config.toml
dataset = "aerial photos of the United States (SatlasPretrain)"
train_examples = 50862
image_size = 32
conditioning = "none"
logit_normal_time = true
inner_norm = false
expert_mlp_ratio = 0.25
layers = 12
positions = "learned"
lr = 0.0036
steps = 12500
Rows from block 4 of a small image flow-matching model, named by matrix and row number. Rows with one number within an expert belong to one neuron, the router's apart. Each number is 128 + 24 x the weight over its row's rms, rounded and kept within 0 to 255. All counts start at 0. Numbers have three digits each.
Before each expert's rows are labels from the 100 images, of 14976 (inputs lightly noised), where the router gives the expert most weight on average: "responds to" is what is common among them. Only what is clearly more common there than usual is listed. The data: aerial photos of the United States (SatlasPretrain). In brackets: how many of the 100.
# router: slot weights (model.blocks.4.mlp.router.weight, 4x192, trained with AdamW), inputs 0-95
# up: expert up (model.blocks.4.mlp.up, 4x48x192), inputs 0-95
# down: expert down (model.blocks.4.mlp.down, 4x192x48, transposed), outputs 0-95

# expert 1
responds to: crop field (35)
router.1:110136125162099086116167187146126139097139123103149117123203181158118156116136108114097158113096117107143140121147115115130141066104123158123100131118136108134159093131151111120161143163177145135139128109123104136159125118131133141146147119139141165154124124136139154129098125144144143116
up.0:117120101152136122128138129085110154136102149122090158131078157128100108218123127125116158163092130092142119111168118118139079153104100096119120129105122107116137151132119100122103094136110128114129106138156092147129142101130127116086135126109125121120120122151095120097141151200099056132
down.0:211129186105139148110156141153168104110160155114131158112132175120117155155130126139150155131115153136117150154146199101106176107126106134115151130158136142126166136095153105115180117132174119123121128111124133101180145055167087142141123135135120142116161164136113135116104145150126157117
up.1:132122093103141139117096079117178114154095154105102133125085120139062132136125119154140094144103141105122136126135133109126088185091145164084126130149147145185118138162123148142139155105113107162130204131150102153157105144139127106110125159140151156085132127109116130172138075136089124142
down.1:120126078116120104138131111096133095136169130144116139094111130126062141109135140105124101123138153118142116159105133117145147172101129128136106170154149113093131153145114172128158082091159108159134110159150116172126140104157158103082145107108140126130141092157098119105136149110163161096
up.2:117102146142097052151123152103136151073075149072115155088104130114121127096151133149155166103159107132119162076147127139157131159132104173088130142130125134140136098132126124071126155114110120149134109093136144116116119137168145134158160148128152161130123138182126118137167113145106121128
down.2:173114133141092123112139103140118133164126111118139124100132120144108126160158110131135128091128101130115126126110139134116129126138125155166123130122181127145153102126118069111136136140120144105154146104118127158129101187136133103129126118143079180110141228153125136076148100132143138072
up.3:179125114126103177129107150128145102124061129138119140093141096105147135106095137149124116128135116143126115132140155108165120146151130115129141092114114086108157097067132107150139083102108127111175147126113104150135120100100136146119147129141125119127136117131135130142130143071135109127
down.3:097155155097094143121113128115101097130126111124153097145157110120133094121105141115146154122131155133107107097134137092132105081104161113142121086105143147140141141140142134153160122119105141134132131132081132091204094147119101101097134112118157125143067166141127168134114146154138171139
up.4:143136170112145152127077100113144105136062075153099117146108116111138126123125089113104141154123103126126167146140180135105126114122142082144132129123111125111153152098146162145108183097140081134128145147131119107109138110087149128120150173145154149144115090125114114131110128122150143137
down.4:126137140124128149182107151110130174123156148165151116088124125156142080121202115132151166156132124094125147139177171098118145102143098157104140167128132125159142112127134143124184177065118142157174109100106124134120127152127112131139148111105170138103137181111149115117125111146104097154
up.5:117153111135176140092148136094110128084095117104145140048099144160102105173107104100094104103129093132121159121151115139106121152096089152138099127129115131151117110146145114120123113109133166092134143126143143156148118112144111110131111143143086134081105098180151105099137169134127128115
down.5:182100153078091157115115104140117158134143105131081134086153123137093118148108146110139161108166104131114157145125136115132118108176121076075095108116128116156141121123152134099115152172101142129154133151128134146135142146112145140142129105144111135116137108129129130118120128138141138116
up.6:096102114124104186114140170129107161120135128129143152098105120106136090106123108123149127084172117143117103109114121111152129168168082123104104111090122147124109144132140157155125105065129119146130151103114148112125115145094148147142120151165122118135136177115117112147099125095117166110
down.6:107188098116121133126150110139165130120136103158140103144138130140133127137149159173131153097126132137123143124159157131148139150098157107165106139109122145120168124091116116076171137096141126136143132088114147123123124099138111115121183115130118110146117134100108106102133123125088077125
up.7:111172131104093118121100079110131139122122125122155105100149130131092170106137113074124106111123143131121113175139098119124103120142108100132141079104154153088110126139116153145085122130115111150102164152125091145129102121113146118134092126148097109133091139093104082125122120119051140141
down.7:121087169141127142109136182121131126121179100110114135119095117127116141137108151094100077113138152132131142109136122168139145196152167141141153160145138104130099135133128155094162111161140090178145160145145104164176152158114158135156110141112159139100130109137118118117130134134179141084
up.8:114117088186121120163126152161129131134180116109155126167152112127095130152149128135141105126130127137138104084117129152152110080116137119111108192121132148121121112122081152142145126141128113113130118114145142181107104133100152151091110131156139133134114162092139190151100151108133134143
down.8:176075131134151111129124132129120109124116216111132121132090118136123134108167112169155105188151149123113149137115100111127135116107071116099137146144126155114049164133110116121144138139140134134100163125128142108126128094112098168180143109139134112126119144103126098161131141116141139142
up.9:136144137122142157171146124152083128117114086133095133139117141096139135144140171153150168155088115067115160142137139148117169088112095167077095106123102105102169156128145133112130086137130124083090122122159107118118151164121134144102122132147154151128141142144132101142087152152157086090
down.9:125127147139101144154125117136114087129130093177163159070123136136149135076131101119107144158117159147149162153106135093099116088114145160140119111150130107088123140125100131124149131125154139140137135162130122109177113065121104125126114144143100136148135172151148100127055121107124129137
up.10:104109150120124121157137145110108137112177146133084131204108147136145163122118146130139146123128141112142108127122101133139118129116133120148113104094120154118123144147111120163132092157107141105123140136122115132118122159089164118132131100208081106110159140136175114143130123128099125093
down.10:124150117112161160075119082109098147128109107116128135142136103142149119128115159143130104135120135140143142136156148135116104112134099116175107107123132153130117140122117142131125109167143147094093108118145122123135125146124103114167166162196167146142135121087134123164161143138181097189
up.11:142099132120069130118118117100173121152158087137116160142126097126133126157126124136118107098144132107123141164125063133134112158076154143131141104111153171126093154143129152117146114177101109109104135126107188165143147135144169160109129140133110087159149154146077123125084121109115129142
down.11:101128153132133147138121100169134104174081123140135125161124119130167110168114119136134116053116128124155081126137109148108129091132140127169122136136107127095136128113098100120117145119152116134115123101093135111116146106116113101115117131093139106124123153129142146154158115124113131109
up.12:124138100133172141129123128141072150132102195136117130104080108143100081096124145124124085131126130086130117129101111116112112179125096140103151203176127129160158116124136113122157151109115131123088151117125136106126147137103164114105097173154098129093110172140135140134119142120093123143
down.12:161086116128135119148090140131105121125179078115107131166143131112127114125090134078127094114130153149142120087112110133123136152127116093125130133162136138116181168129149191100165111107114147120152111138139108125133131096113104176140152140169167110121079172175152116120104121110133112165
up.13:141142143112109154106117112130123136164108130154136117147076096087085137097100094122140113151149167125069121122088127126119155112131098150163133075143157180133104078145163158162142124126098116125150159126145154086092135138154120103139180157116138146116125142170151141084161138151089135170
down.13:079122116119153115150117109178136092122117151156140148127160139132150169139156099097133153142130143051139101104100082086132139114091132124068147084115101156122084122098159148124125143098147146101087129148138152123135132073123170127091131161078121104114131117120132098148088136141093112137
up.14:115136139096156167137114127088128126086115133159141167139127107128144183101125146117104143091120126120140125108130122085192110095158109105141115115117112151110132123155124158102132183113149114118080128096112156074117110093142174140118084163154144129143145138174132094136115113114124159133
down.14:116085116125129122138115095132137151080135134145149106088153126119143118108151149117128114119105094180114118136132097139133092138157138143152108146142130127138134118142107104101115187150125150065120143104131130136124118153120142129126124168182174176124101144153123148111119123148145098109
up.15:197166145135130145113107137109147125142095175114136112126177121158110128121153127143149142152142113173116073125140081111119111152108122132134122125113137134132148139149140121101117106084134134149117137155163126111141182127059154128083099187063088117152141174100132137113114152127083110098
down.15:118100195106130117082153163125114128115096096110107123147131126141137135118106162137146137127141166125114098148162135114130112128091182115151102124124136106140138125132127148096179134133125130166121136153145156059141104086072118114128141097121109133096136090140145146113038130141129099107
up.16:134130178144157125133158141120126113162143146131147153108118156117130107116141148114174143107133154144135126143159157139144155101161141092137099119144140111134163126131135125128143124122153155124138091148121149117129130104157173154153078114146127102107159104117168094097142163120116150150
down.16:120141180137133146144140073118116125123142138159126151131167116121130123090125133109117163185123110110137099139083122104127134071119092113113161195161105122146152130122131104165121139171162140127138199141129138132120117125135115156100151139107112132143119128134114131158141149119133175141
up.17:131143126132145097089136160123109163109147107113094101140159164115120135131108131135130163135116099108156094127113186136120169095116125140124151145160096128145096124152133096142156169129108136111109159070152122119122125138101142088132158128151125119156149122127130134135121131126134122163
down.17:146080078132126112131086124105124137141164128043112140071133154151140130146154141120092139120141110130133167137149129155127120147140099157100104142135125121115107141124115116142106139111081123112165128177114126099118092171143129127147115113148090086116091136118127149136146115145104164193
up.18:143124188144151109130143108174108129121129119106106150170158131077124138134108135114153163109103132131138089146108144130117165133109088159134170144120130133120141136124127092173093145168167142126126099123077124125128087117107127138120129112124177172133146112119121120132065126134120156149
down.18:117122185126131136127142117101134185131155160142117109088157139136185123111181103129122152093127136107112166124145126139136122122166131127134119141141135079139134137133116090156137166137113096124152223115088114100146166169169159154144120124097121195125124143118147138109118116163100124119
up.19:179156151104095143116182102104098150117107149137120120134161110153173150117150148117096124143134109124111132138140154120143168121082134150106142100138121082131129111123101137161103095130136123145163111107137130129140143140094144117146136160089141125130170128066132113146155128094128099114
down.19:163142169146151129138169143133119103137137074120110143091136113104123134156087139128057119156110119103106090114119229100131135110146146180116121139109128118153127144164141120097197132133096101130089136139121136108110138183130111119109119121143128082112173180136078114118128109137124089151
up.20:120172107104117113099119091128154127159158116135163084138119095182128135183104147151120110066125126116144109127107065106125173130128124092120140072123141163151136125111122156136077121142125107102146077122150177137096156114166155163136100129106170127122187110139154119116132119092140113168
down.20:096143053136138127122141128140129105129074119161114137163144123137104136147116118117133176196099125145146126110086099152156162106088130120089145124112128165093091122148130119127119142131148125140086121118167121134179098075104138178110139115097136070185130113119089126123151154139117124134
up.21:102151168138126138156138134151122121138112131125126117102108087142114131157119130136166143151129112110098130156128132116185179136111145136115147099156140136118126105132112145153140132141118182112137104145127147115050162098119135133142161112121164089116135140136109124119157138119122129168
down.21:048146148142122097165151112146141137111116144162116141128153134102093158122131152110147164156117164104154085136120118117099136123131102098098167103124108145091110131115122152134131101113120123147099085122108130151174142113142155145082131114078155083095125108116096085153117151141116131142

# expert 3
responds to: crop field (25)
router.3:172125181149129111167113135102105136135114162115133098103112135156146108098116145131123094153154108113160101109120093123129112163124133141142126119136126092108115114114121170131096145166093164131151089135100127076168133131177076099146139081146127147133136078107147117126157102132100128168
up.0:105117110079122116139124126080149124132100176103125143082138153146153142157159090123122179165086105074138139116117121117134127156118125109105085134110081117090136132143147129044143112124155151150145132130120132145113163138183136152147150164073136137108154082124172110138083114153105127164
down.0:146140133106142133165117111110126123100114185114125129147128131110133138139125089175112112155114120160136131181118086074122129190147093109119121144158123083161122121129148127104152123156142125105139125160118139144199120198154114141129154156030098170135165176134142130060127144114082127099
up.1:099088094105159095116132114153132113097118100114115127130149117130123162175107158144142131116126118109119103127096114155125123115075126142127141135112087143108115136149168128125094142143116152126132116127144068158094138151160131125106144142135094136171168163121115132129113134177046119150
down.1:134072075123124119122126135116146130116123132123119143153110092176133110145142122138157111133082146183158116109133147115130087121151164116173105118119131159148133119120119138164149107131153113121186129085122140153161082150119157104127122153106148065114099080118100115121176058121107127169
up.2:174146126127127157122162110124124104116116075104145130147155147114159107134163150116174145104085116130128152103138102111110174092121091198148142136084126114137096122147128143101151101161097134125122110106162139131121129155104124137154116137141111116111095139106070142116128147146134121095
down.2:103156137148158142103120128131116120056139123140117119159151133125127134096145121109133137207102107116109115145102095125125145132091164093118156126121112145141162134133154115137129130153137118115137116139135144070107118081139111148168169153088149154103133107107092149142098125111126132169
up.3:089137151128149106108152138137109142146112171154150134087080113118156120135139140144122129075087152127114117148140162120123125105138106083132131157126114138162113118117122097172154151106114139110119110141094156120145127138102127062130084152165183132170122117125095099125149164143167142196
down.3:118091211129111136121130147134087134154122060112129155125109120091153142156120100129134130128121125142095144113152175122128144145129121142094177186122147123151118120144128146131146115132139154109124119087121130140106125148140096135109118121170147100141144131133112112141157087103099084062
up.4:122115118105133134112090079173136115134126091148104137151073139121138083148151144135126130082125119089093120116086130108133101169171129105126149148098130145131086151139122161144098113116162135170107134149154139159065161138141100109127132148161133107112134134116133114140111125111101161133
down.4:115114054125121145121177123122134147094145124127170155146098153114147116132128132130145117114126104166111118146139122143118091106152124154132151116102143100108152155089112137150148141099140132111142133060122145139167110147111114099131122103160148082096087107142129135141133112114130103179
up.5:124124116128125115116139104169101116129110085183099125165140110144097102112124116097162077118131154128159162143096142104144149096134121128108160122117135152151176131112135136120167140139094128103137182108190147143141092150147072132143138137213117116120134130117116154135164141082121126133
down.5:144123087118121126136117101126145107105141102111140127109100123108117153121153146121123104141168118142118090156124087131135160085087153142165143147166133121148146100148110194075142109106139134133131063126180160132073088108146111136130125125140140167116129129144136105115175148128114117090
up.6:100139099094122134107139078168119124162157138160112176109130118128102144105113166104139132106111106126155106071134143128157166115127108121137157128095145114172094117146113149137118090102102135141167183101159128144098122142133123145121174100122124108145167146111090128169122093148120114079
down.6:106103070119143114157130074131139141154173110155108106154157115138136142107146135115077144127145136116137149129134128145135092147121141115166122131163165155139130149139120113126133080114145178152151142167112104132175112176120161129134091128108142164139121103161123150116127096150126103139
up.7:136125138153128136123145126141172092119112131106122107158181114080089134121121139152130137097105093147146170108116145163151110113126156079131104125150127108112143120167129169127136136103145104102174124120127128108122110130092130110118115065165112201141129064109121150118105125095134132086
down.7:172170162140125136138108157108132118129100125111147116134132120133161126122094120162098115144108116101134101154128093118117146119137148134134106138150122136125117113132125164148076095127126102121100150187184127073130154096147114136170114146160117163129164152122153135150133139177146154127
up.8:149124149078127127130153163143140136094118113122191144134109120096134112152121116155160129091148126110077128102099133129165134075111134134087112128137150108155162146131144128111105101132160137113125099108178128126103102151147152115140150133112140101106181117110111148101126127157107158113
down.8:135122086106133108126122128073167117089149169107143141140111130162090112107091136143108135139128128162116151098151070173114110174122103111150131110123156104173123122099123132125106092101174128137153146074112135136190104186101135107161137128158117069109134143152100159127138139114097114143
up.9:154131126140155135173139111156116133148149133133120090113129147126151134157147151150162154123130100073089097139138100125113129117142088125102097113100136141138126089129167138102137138158126104083129131118140124118119127105085151139165072155116078107156135172136084125144107149101133150055
down.9:099094127109138106122126131159133130131119146078115140130132090118129126108152112141111150156157114102122106164114158119161183153146113186138121077121124124133093161120116125142177097112160151118120123126109139118204105135114157120119124130084128104118113149117099078142109143141145161112
up.10:123109078137162115141122158126089132112107135164140096153130131161125121133066140129128106147123119136106156159134128098115111121185086147134106143123104119130122113116116122077081127111160103159140130102131130121113131112120098141129127117145126099124134090129093126135111137145124099104
down.10:176149121105154161114121146118145124160168119149121113080148108154145137121103112130116118053121150116155148073118085129121135176127104170144080150173116121090099171092129138086115129111131111127107124148125112120148120150093120106119146142079150143149129129133147148130132121128133128113
up.11:126145172148158097130135124155129145120094133136149113091137150154112136151135174153174124111126092146110132106148113117145116132123111107165119090126123080115156145086133098103121131088120107106138172149144125158132140138119136122072095139139123161106148107086098127129131119158110136144
down.11:154165079104110097111127114112107121095055114146140145177125149128139153142132133129127135149146112133146106140141119142138137113114146102140095123145110105128131131135082135161093114183130137096111110155131119073162107128117120143099133149133106171147152085092156178138120159121124145096
up.12:158145102133124134154152147124152125128106200149122094130181141105160142144141107100136111154123110126114111145108103146144146139125102188121128141150135110109138109089150106150153115159100121115136156158090127133106160127113175090111146100149139145112118108112134105140147102124122119191
down.12:140106092124124117123127077150126118136148041151117150152124140089144123128108161154150089094132108092113157140110128137165126122125161143161155118084146149108143117138113092097160145104120139151153133148085126116143094163162133118151118112089059135128087171131141100101112135142135155145
up.13:104111102149145129171108093096128093108144097107122144153112116134123095124166162127134104152113115092145177187109166143141100119131121131107147147128121144114158105110117121121165131106140115143142135132159098148139140090147140151163147121148184154109156096137129141177099105132120139219
down.13:122174081124142128127150082138126129136153162181110135129091163111101129121154111109114118085084113153125129111132128130127131123178090114123161172114135109075155122140134103142069156150103086173128128158117124145087139099183164128102142154123102143191124106117113097115128102097098119061
up.14:115154105158130112140148114121135136155152092137143127115081166113137155123112159132123106121136165124104123099156115155127100130114131146124157109095104158150156132153114125127104061133130109115141149174134179163087124087128141118120158130110120096111160132173156160117176092161125134127
down.14:136126110124119125117162139150132150071157144105143102136133113148125065143135178103157140147125152143112145117130090145140112111159088140130116100122158126105101134117104106109118127125127121105111139120104126161050098196083146126156138151108131099144127140132134105111116148163106115184
up.15:119137112153126134101124084139116102166156144123124120156106100123132141132178159114140143132163160111108179070127156145127117083142177110098127099111100142144142143117185162123091129126112137147102143122146116147103166112131174121080124086108133120128128152153080144108124144157164125155
down.15:118106107120148126099123145131095150142132145100110105174127157121163150110125116109156147109149111171098116106104088142120097151156140141134151126140142164129139076131114090141114152089111165120108114074142124154167120140112121192121133153117125086151124162153086105122137164145127120145
up.16:186149150113129086111142141118127153159103173113100134165143143108107168131136178137132158148118135154151113122143112126118115098143092138113148155140152095122158089128135109128145133114161072113126145145143119108149080123073099082113141121107139133118142116091096145143090101089100202127
down.16:154171158124089166114105136112149151144114108104123143122133097140135116105151157132104114117087108121140127134162079132127100114130153132140115143173111139129126127144148123112129128105136142132125134122106146087102135104098133103139126132088144145146174212083158158118075144144141116106
up.17:113104129138101091168102109091145133151156094119117144126147160096136154124154119151134151130068107145155132101106122156121092107117106154117091133157146137115121110145142151181112120152146074099120156120145146089130111121111163154137138131091106162174135092179121132110145173104111072105
down.17:143143123152125119094121130125116126111102139154150127098104117105175112109089136127128110132134141120119138135104146120119126128183129160145111167121108115111117128112104119138160058152146106125113164114139119110088141208160155145164140153090155110134125162166118102164133141166127084171
up.18:114111196111118144099138123091153149154125135158119109157132110111141145103146120098086118115137158159138185143135149134126103121150129108148122157124143127141103148142105081153141120093119112133096130077129115086109115113137158126102136168173136130103105129137123119115087129144115126154
down.18:174143194102127115151142160103105108144139151112118133171142115097090134140071149091103099139139165148150155109105149144140104161082156144108115162097121134136117151124133089152143115118133162143140169120107137121122172163099193145124124136174104126125110153142128117138074139114136141109
up.19:137157088157121116138157114097114141155093062099128121149171122130103118105159150122142177114116144106093146118101139135103178109147093142144115109080107176095161108124189103112147100106144151128093132084139132113115144140126133127090097140119123146101146154079113150138171129149126144110
down.19:151118110144136090100120156128134127136165137117143124142137083107125102138131155122129177150124123103141107135088127118133090127153092137123152139128137116129122150124097136110195151134088152123157132161148126097185123111124091107120135100082125082128135149163112107148073098135150133143
up.20:113142098161138113100101148120087120121123110089113152073154158111121139185165144138161157151126134163154121083117103136122120086146128146126141078134168110119125119151093116127116103082102140164135163123116124120060139154159114154179184141097112094117195109137171129131119110122096140099
down.20:099096103165102145160114129071101123125150094130141121159147138143115106126158138142187161094118139143102135142126137105124117138155115114114152132116123169133094090136139142148119089133152158086149135124105150143144180160157135142135123103104124052124134158112091120124160129120174144169
up.21:118130129134107112117142088164105172114110129129102163095126142145169161105125120148108122137124100133129151131125115111128100104118100110122135125068137121145109163141113152103130118124114153092105168151153128195145134119073132122031156128083137115097110153143148111123177123178101120122
down.21:123146087096110103150106116127112154093083093136156153112110110131128131122132142150110142130139117133134164166112139136143147159126123133186129151150106093118077111121118124135104152142125189102138091157143134160137127163132125149115098107156113170123158083106143135113174126127086135090

# expert 0
responds to: building (81)
router.0:135150101091177161125098101143140098122117112129119151118093102058099113137103120137106100144161109131079152085097153119154129169174145101064123108129115160130129154118105144132104087075075092142103170143128133144135162144120174102111110184148128114106098139152093151134138133131086155141
up.0:101080110131162121136124096115116124111072162118095170163155165104130142147130125117144122149122127121158097079105179167152131121159137123126144146113143127124119139114118118093120171117105151121102140120118166129119149135121150167132135132156133121117142130159149142151119152139105157163
down.0:176076150141117113128116144119150091178156188131133106172116146142112119129126112128133138101111101150107145117128120163137164100132158109133135144147135115137110124132128146169130110151121093151137144150120125136149116134152114133153134132223160143117140160107102147152159107129151138154
up.1:157132097133126134132089112126131127145161164114115151115120103124093132085131106100136131126146101141085131126140085130084089142115110106092098151113106135173149117116125137088142115139171135111172119128152145149128173102084136133166126130134149102116146171128113113151104091127096090159
down.1:156158095153140117121105158146133106182125117111179132097159101120107100096110138165168117148134121134131095111122134130122128165127121146152131120129154158136147109134136127112191101106153108133093099099116138080111126192118111101114129120165131146127147139142129133120112111113170128130
up.2:172142099103126092168128119128120102108154106103150128107093138148108139103154176111105144145122110143121153169152140153137132121139110172124149184106129136172111108145110106154153129096106179148122123105165143141141089099182146117166098123125158127107156105092139153151138129125109198102
down.2:054099076134123155114112126118138144109152152155118110166111086105134129079127125093130115096111128126131103126120174127115122135144129102136146136130153165148105150108119140117163124128117139141137114144132114151133108221162128126133139139086166084144115102162140141081093138121115148106
up.3:164144103139119134133119171109125110109129148094095117115189145113156096143132125088132166136141116133142112174110136118108100123138072144153148079135111137109149089106136131159148148106089098134117171111133134131125112110150143114158152133131107115095137125136117125108113128104130129122
down.3:084138124147111146087104124120143108167121066106087135151092112117131131127138137146129076204107128091109105081162164131154135122129168112132134114127106149101143122110115093128119123114143110108132117113163122104160147148114130097142101096134127131151128145135106150185080118145157128102
up.4:156138158133124119127107151130089142120074141101103113078070108113138099165111122147123146106116106111128120120140160131149123155148112135112131124132138106145156098137156176101095131134127096131113089096122120186141140119136137168138170120104097188155125074132128071109144133157154121170
down.4:178119150141139106133136171134103117099169101123136155101150090124108141124103121121114128148106131134124166172141149109128124193157147144109148151099130126143115132126121181093101137101108147085112160116132113137118135190069156140101140153086140110157119156159149096123135124109122140123
up.5:136105188113100089130143137116146156120093104085085124157140108113183182094115163073125137107096128171138165086123107107121087149134112117118119112162139147154131147117154117113134110087147096130161113141091105126129142132125119151167141138136129106098146135140104107156149114093116134134
down.5:180137153114122151101090128123140113140111150175115130124163120129083108152101159159134115111129143113138150145195165116121114182138115081104148122097122147112099117115122126144117102155159134148107128114129131106159144150083146114166125134207110134128084118116135137138138134127131137126
up.6:125115117131137136150121139131085101138153165111148106119091135148094159101157094156162123165123144155157135146122094138119152081148120140146123144150104123119140076141100126118140122127127159169149126104101111112137102106160093106119132116097127143132143169109130122107117120124121181105
down.6:142137109067121144123132121110168130108075083127131120204120109131173090124125156127102151118160089137156137124161121088090101094115161144121089125107123108119198135110108136147143140111116148111112137162111145089158144164155155151145097145150096096138134098136160119067127121130122098109
up.7:117124111135106094168105141126151147118116106143111114162094123116116120124077148148114093142121116107149121126116124129079119130094122126167149117136102097132139139140132121159076123162146119134112165131181138075143135116143067057137149086168096091115115107141132101117126138122084156159
down.7:084126090147100145127153162159149122131182114148115121076116110141093157154131114118157092109130100143133136122126081102141127122113138142129139193157115124122115110137123149105124152080159146094156117118110127112118140149129151124087127134065115129127114123126109140115105147150149126139
up.8:119131159121114119164117142129127130138110127124140123139122145116167205138134169118126142131082094141126133158097158137117130075104115100107112107103131109140103124093133128119152124106170097123156134126128129063158101151140178149142144156146152128102131142139102132156100130086108116122
down.8:127098145121112111105127137136101115132131158096161161143126164107116145127143170130145119109157184119106144155158151142131147151146119138141131130128129116159157124110136135125128134137132142153096150132107107085129151148108127145150117168187143098134134151108154156105120121164141106081
up.9:112132157122139139075128128148135149149103155130131096148183139109141105105150117098114107109128114125152074102163156146127112131140122123138139151184128140160127085103147148133162098115138133138148146164125135131130082139136131119175113122111129103147122186140125130123147143112088155066
down.9:130127133157151123128098115130132110127134158135124161190192135129140125110148141134126179093096101146126122120140171161145153136140124113100119073126118122110100141136118164173106136127113131115132123124140115166123138129159094163137172151181148127156120104134141132181134120147131165141
up.10:158115111127176121148121114121116110089097123102103115097106109149088127130129152141112107162095126120113157110123143106141127107077112123108155146118114104102178122132121140130127135122137103150105111119130112127112130131109097084101167163166170152099137146092134112154084107150117192133
down.10:167120094121122118115129129103139118127144166105084144098098126117100162113151120111112119089163170144123135136121144133111140140165176121076169164105122102099177131113139132127095127130144132127163159127137141152075112147151146135167170125158084095131137182145136097088123126136121074153
up.11:101171118131146117124138111174079112122120148109129098081154169140111115127139138107119135147156131112178109090104133165141146138133117124104130109151116099103137151140122142126150130135153123110118106137157130085112104164104184092153119117115092095104153130124116097136127162158108129119
down.11:162138092147123111128116103136136126106109141123168131181095137126134143129132160139121138149119127121138120112118155119116154116166111107145104143166139121142123103118089126148119123139109168109120159153146122118155101133175106112129124127192126115127130110108158151111131114137094144083
up.12:101140126151110104125125112122150130128134159126107113147092172156162123180126116145136093117152104165169140124094111125139150156112134060091135161093132133122111127123141096116121091128109133128118119134157136136083160145156129150098135147121099155133117147141106094111120150142113115090
down.12:105117091111155136116167102141132116128122131163112164140098097134132150154143140105120116102123144098189130122127110119105120122083125069134069117111150138139134162096144116098144144133123117138126156103083114129162113099076092150109159123073122124081141125140156125135118153121114139112
up.13:158083153127146103151123132136119094095123159125137118133108120163107134121161088171120149069127117132124105155107163168147128139138148153164132101096144130106124141137131157143106088119110127078133131135122146124116154133138150134183133117125137078117153159111140127111177110091119115127
down.13:126109126122167122116139142147088128121116135160122126102099098145180113122132155095106161164108106104147143121136126131156129140115109099098099138091111116113134119086101110121154154135123108119125177095133095136147144122090149110106166123122130126088141110146164144111122146122134119129
up.14:170083155123082152130132109145097146134122163110143102155106108130192137128116134112125126168157121116126118162117096134119128134119141129147163088133104169128161144114130140094133115135136101120168100119166105046070111123101147107099162128120112130154166133114149144118124140183117109112
down.14:121107126126136136152137104162097127104122105178114136115107170134139103131119138149146143130148130116089116096116138126102140130094092101112133158108113131123155129116146085118190144115136091136154165121129115102152110158116080154108165179122132105141138131109122102147126130116088139124
up.15:121128101154125169144141145147107121159081103157124161115131142144174130144153078168112122100146137132143097179160138121142115127130117114154114080081110151057132147121146091102130126085159142136131133145149151160085145131173110145132085096118139132169149107169113089086094124128136129149
down.15:142108116137104139151129117147075114132080119135125120126110131112180113152171101098128116126109137138111113142104135126122108120139141098113085139112123123127135131118134119123162153145079100126121115072133101115150113087103074116077149140119137095127187150119115119112116102095095075119
up.16:122147133144144122098117095174170132119133144144101131180109143119110084142114140157086101121131142178068151118115150164107157082106074129101145120126138115150154112156113153118120099093137167130148174077132180129088148126104154138164168124121095097115157143086138139114162155139158149123
down.16:127121083123126124111153102123116134118075138157090112112107114159132076112146146105113127152140133137121113128091108132118104164115113078096084120139128145072155140107103107119159130149118137128120148080119134092131115087114124139102187131141122127109128083159127162124117134096114102114
up.17:099092194160107102107154123121165184099154123103167113141136165120150140089113116101100190131111122121157137131129122129107107103133114176161127138109138115118145099137155101117140161171172118109099130135082116110123118157143144115164166063121069145156144073158154083134095107129150097123
down.17:122125170109115190106150152133148152094138099206129133125129134141152121109122131130140166085101118148170152103115135125105119085161147170138129151100102113139135127128142148111100138144109103107116130122137125109144151163108136110090125169105110096108186109101108147149103129132098170147
up.18:120087135095169123129125108095117126124144134113156141162140151121135151136133124122112164119119136120072119127130102142162131107127148178089136147128138159105120116128125102147110134093129089132091159163115126101140133162135160151126121113156173136133131129150101107140109105129109150097
down.18:124159145144137128138150122149104138161049143127141119127131125159132121144140129145121165132136130133136108155152097153133122085086147099152132105117123183113119108125123077181110086176135108091116127107111145095144086105125116131148159158176089121138128133126167118132131125114113092129
up.19:081154139148101123118092127113135150147122150140116138099170135129133150161150090112136145108130143142119123086076136152130111121137094109133121131156104139141151180170124086190134105097134121096166129117117125094119098107118146157144094115189151165099148089162141135134134144126119144102
down.19:177174154133108176109113168116113109125134096129149135172113132126173115126118118120128116161138125110103096110133150132138145101092135095105138139128158101134178108120136126151108156140152128136123090131128121094117125089147119119106105090152124182139115136111128138135118102122163137123
up.20:066120121087117152070142097143117153116151117129168121142134111111094162072073115122156122139175151138098132110128108131154154132143072110126113109135163125060107112141144146144146143115141143119136111139110148138078125159142149124106142134141091114140161167118119115103139147140152124127
down.20:145128101149164148107147127138112138113137099158136124133116159157169116109128143109151132118133142108158121127136096131158121142123114114123114122134112140100116140125112099112166138100147116130122156084155120065137126114093076143144157130112108133110111089154162120126087115103099072126
up.21:106124150125156084127148119151080141134100070150123113153098090155128124106119132089112131123131169132125144127133081132127100130131136145111127194112150164130121110104131084141152098137162134162112171101103114132176100127179117149146142101156125101113107163116125133162140118097144114116
down.21:118108087139160172144122123126140133100160111115147170138161139114080134097145137140149151106140144119157137135147074144147124128127107139121121172107129124121122146128111134166103186103088146140135114127101124091054159095108149152123124109196136119135131102135158124137162114133141148083